config = dict(
    n_mels=80,
    fused_qkv=True,
    warmup_steps=220,
)
Rows from block 5 of a small CTC audio transcriber, named by matrix and row number. Rows with one number belong to one neuron. Each number is 200 + 20 x the weight over its row's rms, rounded and kept within 0 to 999. All counts start at 0.
After each neuron's rows are labels from the 100 clips, of 14848, where the neuron reaches its highest value: "loudest" is the band of the loudest frequency at the time of the peak; "responds to" is what is common among them. Only what is clearly more common there than usual is listed. The data: read English sentences (LibriTTS-R).
# fc1: MLP up (model.blocks.5.mlp.fc1.weight, 384x192), inputs 96-191
# fc2: MLP down (model.blocks.5.mlp.fc2.weight, 192x384, transposed), outputs 96-191

fc1.181,197,191,217,223,200,193,222,218,198,183,190,203,223,197,209,182,263,203,227,156,173,217,213,181,172,223,178,208,214,179,187,222,207,213,222,178,199,208,194,205,205,181,186,176,198,194,191,203,157,261,204,206,194,206,195,169,209,202,239,167,194,189,166,214,235,224,203,204,220,211,198,208,215,216,201,195,197,214,199,228,228,173,156,209,158,206,199,200,213,177,168,220,213,210,195,181
fc2.181,197,210,211,163,187,206,209,210,220,187,185,200,217,214,221,213,181,206,183,243,201,140,227,217,211,201,210,199,192,201,209,194,193,199,152,195,179,253,241,207,188,210,208,195,189,197,200,211,255,186,186,196,194,177,218,214,207,194,193,212,205,166,211,202,202,206,213,186,205,207,233,187,216,165,205,209,156,215,195,185,170,215,187,203,157,198,220,217,201,200,217,192,182,209,207,209
loudest: 250 to 500 Hz
responds to: voice: female

fc1.24,175,233,169,195,197,213,168,208,207,213,214,201,196,184,209,208,209,222,194,253,213,182,178,193,209,210,171,236,194,216,182,223,219,174,165,224,204,180,175,190,165,203,202,133,176,182,208,201,198,216,161,217,215,192,189,212,189,238,204,233,173,189,213,184,185,219,194,220,237,217,194,201,194,191,187,204,207,209,203,204,204,188,203,176,183,202,201,188,196,199,183,242,178,186,192,223
fc2.24,218,196,213,165,183,201,212,196,165,200,187,203,178,219,201,216,192,189,204,158,213,247,201,183,195,214,234,204,195,187,218,175,200,209,200,192,199,208,217,196,210,240,215,294,193,208,193,216,201,176,230,205,202,200,206,190,209,172,192,199,223,188,182,212,208,197,204,185,198,194,217,194,204,195,225,217,170,205,195,179,215,227,192,217,231,194,244,215,199,213,199,197,227,196,205,185
loudest: 250 to 500 Hz
responds to: voice: male

fc1.215,181,190,173,233,234,202,180,223,186,195,220,158,178,188,189,210,213,220,218,209,224,172,212,217,205,240,191,202,193,184,235,247,153,203,202,231,203,212,204,210,205,175,170,179,199,216,162,208,239,223,235,201,198,212,204,202,233,211,195,192,192,174,193,194,232,163,173,220,221,196,209,208,228,180,185,187,202,187,215,210,216,200,188,193,187,193,180,206,230,209,181,216,195,198,219,201
fc2.215,248,220,210,225,190,202,222,180,194,217,202,186,219,185,198,220,198,182,209,167,212,230,194,198,205,195,218,209,192,222,197,176,185,195,217,191,186,197,219,171,217,194,213,212,183,203,238,189,223,221,183,186,228,213,221,188,178,224,165,189,173,206,206,217,184,179,200,165,164,189,191,185,189,179,211,205,192,211,177,190,179,208,164,176,205,186,199,241,206,202,200,179,208,218,216,173
loudest: 250 to 500 Hz
responds to: the word "with"

fc1.51,212,193,206,180,171,212,232,218,201,185,188,208,198,207,179,227,222,190,227,210,180,173,236,204,200,207,186,159,207,193,223,185,219,226,212,220,170,178,193,167,175,247,190,178,189,218,204,188,190,217,181,209,203,185,169,187,207,206,204,210,195,213,181,190,217,216,203,217,211,200,219,221,169,208,177,180,219,210,177,201,195,178,189,200,215,162,184,218,168,213,189,196,171,216,195,228
fc2.51,192,209,214,202,237,193,136,162,212,205,209,228,185,183,191,189,237,227,203,176,214,222,174,171,198,218,228,232,178,202,198,200,207,197,197,183,211,214,183,229,191,177,206,194,221,195,219,228,223,215,202,190,191,194,209,203,160,199,200,185,192,204,196,188,175,206,236,158,231,167,206,177,214,198,216,222,181,196,205,225,237,209,225,200,185,209,181,164,199,208,202,189,215,172,216,219
loudest: 500 to 1000 Hz; 250 to 500 Hz
responds to: voice: female; the word "was"

fc1.203,226,185,189,210,201,231,178,192,206,207,203,225,211,175,179,194,199,226,183,172,211,220,161,193,172,205,164,202,188,214,223,207,196,200,227,214,158,188,219,213,210,207,173,161,204,220,221,216,206,190,151,179,193,209,165,163,182,169,211,199,169,216,235,235,197,172,190,205,228,202,163,167,181,192,173,169,212,202,183,178,177,180,197,203,214,200,184,194,197,223,203,202,182,223,183,211
fc2.203,205,192,185,195,202,200,147,227,201,171,186,197,224,167,205,208,197,196,196,218,197,236,185,165,199,197,180,208,192,240,212,214,187,196,193,199,197,156,100,192,197,199,178,209,208,173,221,209,211,205,224,198,190,221,236,229,210,208,199,192,199,208,188,217,198,220,159,178,206,200,174,207,198,225,201,214,204,208,208,189,246,192,208,191,180,202,193,201,235,220,214,224,170,189,199,219
loudest: 500 to 1000 Hz
responds to: the word "i"

fc1.291,213,212,176,253,227,212,162,185,177,212,213,229,170,183,190,232,222,185,250,176,228,222,174,211,194,200,218,224,209,217,162,188,228,191,192,195,191,196,199,180,186,215,198,181,180,212,182,181,170,171,205,186,204,201,172,219,185,190,214,177,169,199,183,211,176,216,200,191,194,195,215,191,243,222,191,190,191,233,159,198,166,193,178,193,186,228,166,223,252,208,184,215,191,242,188,200
fc2.291,193,177,215,253,213,214,210,234,192,217,199,193,189,215,226,235,195,223,226,169,174,221,235,187,175,156,236,194,217,229,185,191,184,211,241,194,183,213,193,192,180,194,210,168,193,223,214,184,203,220,192,225,205,201,220,173,204,215,209,198,206,205,193,198,215,184,177,214,148,179,171,218,161,189,220,200,208,192,227,173,208,230,199,239,173,193,224,244,215,168,206,177,203,201,195,218
loudest: 500 to 1000 Hz
responds to: the word "up"

fc1.79,232,190,226,208,204,199,240,215,205,218,198,219,172,214,213,215,183,213,208,239,195,239,213,164,215,199,189,234,198,192,180,199,172,185,184,211,204,203,212,144,216,193,196,180,202,223,179,234,219,219,203,189,177,217,182,239,193,205,209,200,151,208,205,198,167,192,202,191,160,233,174,202,222,214,176,173,213,188,210,210,142,199,205,199,196,192,189,197,196,190,172,221,159,240,176,224
fc2.79,165,182,198,217,212,191,195,136,209,189,199,200,217,208,215,198,192,219,186,171,225,220,221,241,197,170,150,185,222,188,209,188,179,166,195,174,217,169,181,213,165,209,208,219,222,219,175,211,226,193,207,241,205,202,189,195,235,211,161,224,219,177,205,183,185,200,194,194,198,193,203,184,241,249,220,216,147,199,208,219,207,210,171,198,215,214,186,193,200,187,217,175,215,196,234,193
loudest: 500 to 1000 Hz
responds to: the word "been"

fc1.205,220,236,217,189,218,184,215,203,188,233,200,210,210,216,203,179,203,229,227,176,175,197,218,168,181,194,215,205,183,189,175,194,207,208,198,224,185,205,180,217,191,177,159,200,191,219,197,208,216,202,168,189,186,203,211,179,198,188,237,195,165,175,190,221,218,230,196,195,209,188,192,174,186,155,189,177,180,195,208,217,222,195,208,221,179,184,185,201,192,196,199,257,228,192,217,203
fc2.205,201,178,194,194,188,206,216,170,211,162,191,220,219,198,196,196,195,169,177,266,199,185,195,147,230,199,174,200,210,215,213,213,193,190,218,201,201,190,204,230,176,198,196,207,205,177,218,195,219,180,217,193,211,183,208,193,233,170,235,187,172,206,244,181,210,155,165,189,202,230,190,196,222,228,191,193,206,209,186,200,211,177,177,199,190,220,210,218,177,183,215,198,173,206,210,215
loudest: 250 to 500 Hz
responds to: voice: male; the word "was"

fc1.312,232,192,200,220,200,126,199,220,186,199,204,212,207,188,180,206,218,212,235,195,237,204,233,179,184,217,219,225,194,232,228,220,210,202,188,199,180,206,184,190,196,178,202,194,216,200,196,213,168,197,207,190,165,198,202,218,210,218,188,200,153,172,191,243,198,217,244,210,186,235,222,207,206,203,208,192,194,236,230,175,208,190,172,199,198,195,173,237,210,162,201,186,187,196,229,169
fc2.312,182,193,190,212,193,173,187,212,204,199,197,214,148,223,198,188,204,208,218,201,201,200,189,198,202,185,131,176,190,196,204,202,193,224,216,206,197,232,223,203,192,178,211,192,174,201,204,211,189,217,238,190,170,186,178,202,179,238,231,207,229,202,204,181,212,197,183,202,179,233,205,236,202,206,207,173,192,205,199,212,188,192,202,213,175,180,207,219,186,204,205,199,193,168,203,201
loudest: 250 to 500 Hz
responds to: the word "at"

fc1.175,202,153,172,204,241,177,192,201,192,164,214,208,189,147,208,193,215,213,177,202,172,165,251,205,186,206,199,205,207,226,222,181,205,228,190,190,221,233,183,211,232,201,200,176,198,184,214,183,219,207,192,197,191,200,172,204,168,186,199,192,193,189,216,214,193,206,205,197,243,239,216,194,232,210,167,189,209,200,190,177,191,182,150,203,209,200,193,213,213,193,204,203,182,186,184,224
fc2.175,170,214,187,151,186,215,183,196,192,212,202,216,193,207,188,211,188,199,214,242,199,210,219,129,202,246,246,198,217,192,202,213,199,218,193,195,210,173,181,152,211,214,194,262,190,201,213,212,202,260,224,205,208,237,197,194,201,197,210,205,165,207,196,197,199,195,217,196,143,224,175,189,198,238,210,198,201,194,202,236,207,198,208,175,201,204,201,173,221,203,198,230,192,215,204,185
loudest: 250 to 500 Hz
responds to: the word "he"

fc1.255,212,184,158,221,185,207,232,200,226,197,181,214,155,195,186,168,197,212,212,188,181,223,182,164,162,216,189,205,208,219,186,194,189,219,214,192,168,193,227,210,210,220,163,187,185,232,198,203,206,245,204,233,203,250,202,185,171,212,208,156,192,198,222,197,207,219,193,178,206,221,183,212,216,175,159,237,173,212,179,216,157,178,191,190,209,159,186,211,215,211,218,199,229,206,195,219
fc2.255,214,198,207,206,195,195,204,208,188,155,187,208,185,225,189,211,204,196,138,236,199,196,230,201,222,180,230,226,195,209,209,211,203,187,211,189,228,234,209,199,185,222,217,182,205,197,221,226,213,221,210,206,191,178,218,228,215,184,184,212,208,209,196,170,220,155,174,205,201,185,203,221,172,233,218,180,208,210,194,199,150,198,169,234,220,203,212,179,188,195,187,174,164,208,208,222
loudest: 500 to 1000 Hz
responds to: voice: female; the word "said"

fc1.189,183,247,182,201,212,214,180,155,184,227,226,201,187,197,226,199,193,197,213,182,232,209,177,175,159,226,210,198,198,209,193,213,172,188,215,186,173,185,182,198,238,221,177,197,207,240,213,191,185,231,166,228,201,199,228,195,212,192,184,183,199,227,183,185,211,224,203,186,198,190,188,156,212,196,209,241,219,200,204,192,218,195,206,186,214,215,195,202,195,174,187,213,228,235,172,213
fc2.189,179,215,213,202,217,198,224,235,156,185,229,202,206,216,182,173,207,194,167,255,165,187,223,208,208,181,198,198,219,189,207,220,193,210,205,206,224,170,205,198,199,216,209,181,196,183,204,223,197,197,191,210,195,198,204,195,183,220,187,203,226,172,204,209,211,200,206,215,220,159,170,236,188,170,229,183,156,188,201,204,203,185,230,186,191,177,213,204,238,199,251,167,227,209,210,211
loudest: 500 to 1000 Hz
responds to: the word "by"; the word "but"

fc1.338,224,170,191,228,205,208,176,182,202,227,187,212,171,184,211,225,226,221,189,194,204,209,200,185,218,221,204,208,215,200,196,229,210,196,207,244,224,225,197,244,199,234,139,191,212,181,180,205,178,230,195,195,202,182,212,199,214,250,212,176,195,205,237,204,236,204,212,204,211,187,147,241,180,213,197,222,234,232,205,195,199,207,225,181,203,192,183,231,211,217,190,211,197,181,219,171
fc2.338,237,200,211,228,201,196,208,225,180,196,211,200,199,215,155,201,208,186,201,216,201,206,179,186,209,268,200,212,186,194,199,208,186,193,156,186,218,213,173,206,178,172,202,208,218,207,194,223,196,166,197,200,190,182,209,180,194,195,202,214,213,190,176,216,189,171,146,189,201,164,241,162,190,208,209,214,205,188,238,207,216,192,182,207,174,192,199,198,198,209,219,212,218,175,192,212
loudest: 250 to 500 Hz
responds to: the word "little"

fc1.354,187,208,212,213,224,182,207,217,199,249,175,225,153,192,202,216,208,184,228,210,188,169,201,182,205,222,212,216,216,191,221,184,214,217,229,224,181,199,233,207,205,198,180,199,216,174,185,202,192,191,190,183,192,192,204,197,217,194,196,213,191,188,213,213,182,216,235,179,219,227,198,197,243,219,163,226,207,212,158,167,192,172,187,170,213,181,183,211,219,196,181,208,183,187,199,220
fc2.354,203,216,197,212,185,200,166,191,191,180,184,217,188,179,190,196,179,190,204,251,185,201,187,179,187,218,207,165,180,183,194,208,240,185,192,203,183,208,159,174,197,223,201,219,178,190,178,201,205,195,218,207,184,190,197,209,216,213,200,151,196,193,228,192,247,164,188,217,185,188,166,218,228,204,202,237,244,203,218,188,208,206,255,210,184,198,217,194,202,187,201,240,216,207,200,209
loudest: 250 to 500 Hz; 500 to 1000 Hz
responds to: the word "not"

fc1.265,207,217,210,204,209,211,211,197,211,204,219,207,149,177,200,211,243,233,182,208,232,193,194,187,178,217,185,221,173,190,207,191,201,219,238,211,164,210,232,171,205,188,196,175,193,204,205,185,222,199,211,190,200,203,180,148,198,224,183,199,208,210,235,177,176,228,178,194,201,232,199,197,231,183,196,210,212,206,188,198,206,206,240,193,214,191,199,178,173,187,210,155,177,216,235,217
fc2.265,223,247,195,180,194,207,195,240,225,177,194,236,239,206,202,213,212,176,184,214,213,195,233,193,205,156,189,208,218,191,210,206,184,213,185,188,200,169,226,181,181,214,199,216,180,205,222,204,174,175,191,218,181,199,160,208,199,196,157,200,156,198,200,209,208,226,213,203,212,229,196,191,220,179,171,236,197,202,198,225,145,208,170,210,204,178,224,200,202,201,206,245,219,187,204,208
loudest: 500 to 1000 Hz
responds to: the word "was"

fc1.87,201,199,191,203,201,202,204,216,243,209,195,204,164,183,207,204,247,253,197,210,197,183,211,160,181,199,186,180,208,217,169,195,200,213,238,189,214,194,221,187,202,178,202,193,204,202,236,207,179,161,196,178,167,188,181,214,180,207,202,173,182,179,195,200,206,207,232,232,191,246,218,215,226,196,205,209,202,194,161,166,206,164,202,184,176,206,197,189,210,213,215,211,188,220,171,191
fc2.87,195,174,159,214,236,200,154,162,192,210,208,219,213,189,189,199,214,220,182,217,194,200,227,189,204,231,197,187,206,203,180,211,196,157,193,194,172,218,140,165,171,233,207,177,188,195,177,193,217,206,184,202,201,186,202,196,212,157,242,217,169,226,224,203,170,200,170,204,218,222,202,170,180,221,180,191,214,198,194,205,215,213,155,204,190,211,189,235,172,154,201,230,213,220,202,202
loudest: 500 to 1000 Hz
responds to: voice: female

fc1.37,193,187,161,225,197,214,207,178,187,228,188,201,173,217,184,224,219,211,194,221,181,193,224,197,218,223,145,202,188,220,211,182,209,186,229,196,191,212,219,192,212,204,195,150,152,209,197,186,183,180,201,211,226,173,196,223,176,195,226,178,230,182,202,195,222,189,188,243,175,188,192,207,187,208,194,159,217,219,187,236,192,198,201,193,203,183,174,242,207,206,193,213,192,190,222,161
fc2.37,202,207,204,180,180,201,259,222,178,156,201,214,232,218,203,167,215,200,192,195,173,221,188,202,164,202,245,208,211,180,169,196,193,176,181,192,195,169,155,215,230,180,205,191,209,187,218,200,217,222,190,178,200,189,209,193,225,214,213,220,273,184,166,200,220,237,203,197,222,204,212,190,170,194,201,241,195,181,195,207,197,208,177,201,176,205,208,196,198,165,207,192,232,206,199,196
loudest: 250 to 500 Hz
responds to: the word "no"

fc1.204,203,204,200,232,169,179,175,208,226,222,200,204,236,207,171,225,196,196,180,208,239,190,202,207,223,240,203,199,169,178,221,250,180,209,202,215,210,230,194,222,201,177,191,204,194,204,228,196,228,223,181,167,190,177,186,207,180,182,267,197,218,194,210,208,214,190,181,172,235,200,199,181,180,207,189,165,221,186,207,193,197,206,227,246,184,178,183,198,171,190,244,214,199,223,197,177
fc2.204,219,197,208,207,212,185,183,223,190,199,183,202,188,174,194,199,202,202,219,244,199,184,215,166,199,169,199,189,226,215,206,207,212,179,230,172,158,184,192,196,172,194,215,178,189,197,206,186,185,213,189,192,217,199,231,183,213,192,176,189,218,220,202,174,222,185,207,206,169,201,198,222,208,177,192,200,197,199,202,192,231,169,220,203,145,203,188,229,177,193,181,202,194,204,213,203
loudest: 250 to 500 Hz
responds to: voice: male

fc1.173,201,190,238,215,199,258,210,178,183,178,208,229,212,195,216,187,201,178,200,185,226,201,188,167,200,250,193,197,208,165,210,231,198,193,199,178,197,210,230,184,212,218,203,157,178,227,222,235,174,207,239,205,191,223,199,206,210,154,209,182,191,198,184,196,180,204,209,209,192,180,185,189,205,199,166,184,171,221,187,183,136,213,237,192,223,235,196,198,180,167,211,195,214,200,180,212
fc2.173,183,238,213,200,205,204,232,211,199,229,187,191,220,178,186,199,214,169,188,198,190,202,181,240,216,198,181,191,173,205,192,212,200,194,208,205,198,184,174,179,243,203,195,223,210,162,204,178,235,222,246,168,193,210,156,202,199,207,204,217,205,226,194,217,182,192,202,227,161,198,210,169,204,223,182,223,192,205,172,236,227,227,157,206,207,196,194,196,213,177,207,202,202,220,208,169
loudest: 250 to 500 Hz
responds to: the word "not"; the word "had"

fc1.23,191,209,200,257,205,251,202,207,205,238,168,179,207,218,165,198,216,198,191,211,174,214,170,207,218,214,168,171,188,217,224,213,189,193,213,205,195,229,195,188,227,223,180,174,181,203,159,203,202,200,199,171,177,171,216,194,214,222,206,195,164,194,194,202,208,194,189,214,197,210,190,210,204,165,201,191,226,183,195,204,191,186,202,182,225,176,169,213,195,228,208,211,212,187,198,227
fc2.23,217,186,214,232,179,216,240,201,205,200,208,210,209,177,215,192,195,225,198,169,205,256,192,184,193,189,186,221,210,184,201,204,202,185,194,204,176,243,202,187,139,193,197,157,199,205,233,187,190,186,161,208,193,167,206,194,222,184,165,190,208,192,196,200,201,210,206,192,180,201,202,186,207,205,222,189,206,211,204,193,188,263,216,216,225,197,215,183,195,200,230,193,228,209,203,180
loudest: 250 to 500 Hz
responds to: the word "little"

fc1.341,196,179,221,190,205,220,193,216,168,241,183,181,166,201,211,202,216,249,223,202,208,189,201,203,223,223,209,217,225,212,176,229,196,206,179,183,171,168,187,204,218,195,200,180,191,205,212,187,206,196,162,209,206,214,169,212,165,205,206,191,197,203,206,242,203,189,223,196,215,200,192,179,171,193,206,232,196,185,217,201,228,158,193,224,229,198,177,179,188,187,176,179,204,237,195,197
fc2.341,191,206,161,206,236,176,182,208,208,228,191,214,234,210,198,205,164,188,180,182,215,162,170,235,189,225,227,198,207,202,215,200,212,196,200,222,200,161,189,236,182,212,206,193,221,184,218,178,197,179,186,189,190,193,218,190,212,203,207,198,183,216,212,205,212,187,229,203,161,223,189,182,205,213,177,197,203,189,213,233,192,174,211,206,235,189,164,188,212,169,223,214,219,169,212,197
loudest: 500 to 1000 Hz
responds to: the word "by"

fc1.191,214,214,182,210,188,218,205,157,177,223,207,188,177,175,184,171,197,209,215,206,188,164,158,193,192,225,190,215,211,202,253,222,150,181,204,229,174,210,208,215,210,198,221,191,190,195,228,216,209,205,242,200,200,172,220,193,210,168,206,187,157,196,209,208,206,205,196,199,161,198,178,149,265,183,216,215,196,196,188,209,208,162,204,204,199,185,210,212,189,180,220,194,175,239,211,193
fc2.191,222,172,212,191,204,193,252,218,205,206,192,166,246,209,205,204,199,207,187,158,204,219,237,247,206,197,222,193,197,203,180,195,203,192,211,207,201,180,154,219,157,216,185,173,207,204,175,176,185,187,166,206,194,193,203,184,200,225,194,201,201,204,184,197,202,203,214,198,204,187,220,204,168,207,220,192,201,191,203,177,222,245,165,191,197,216,261,187,177,230,194,171,200,194,200,204
loudest: 250 to 500 Hz
responds to: the word "not"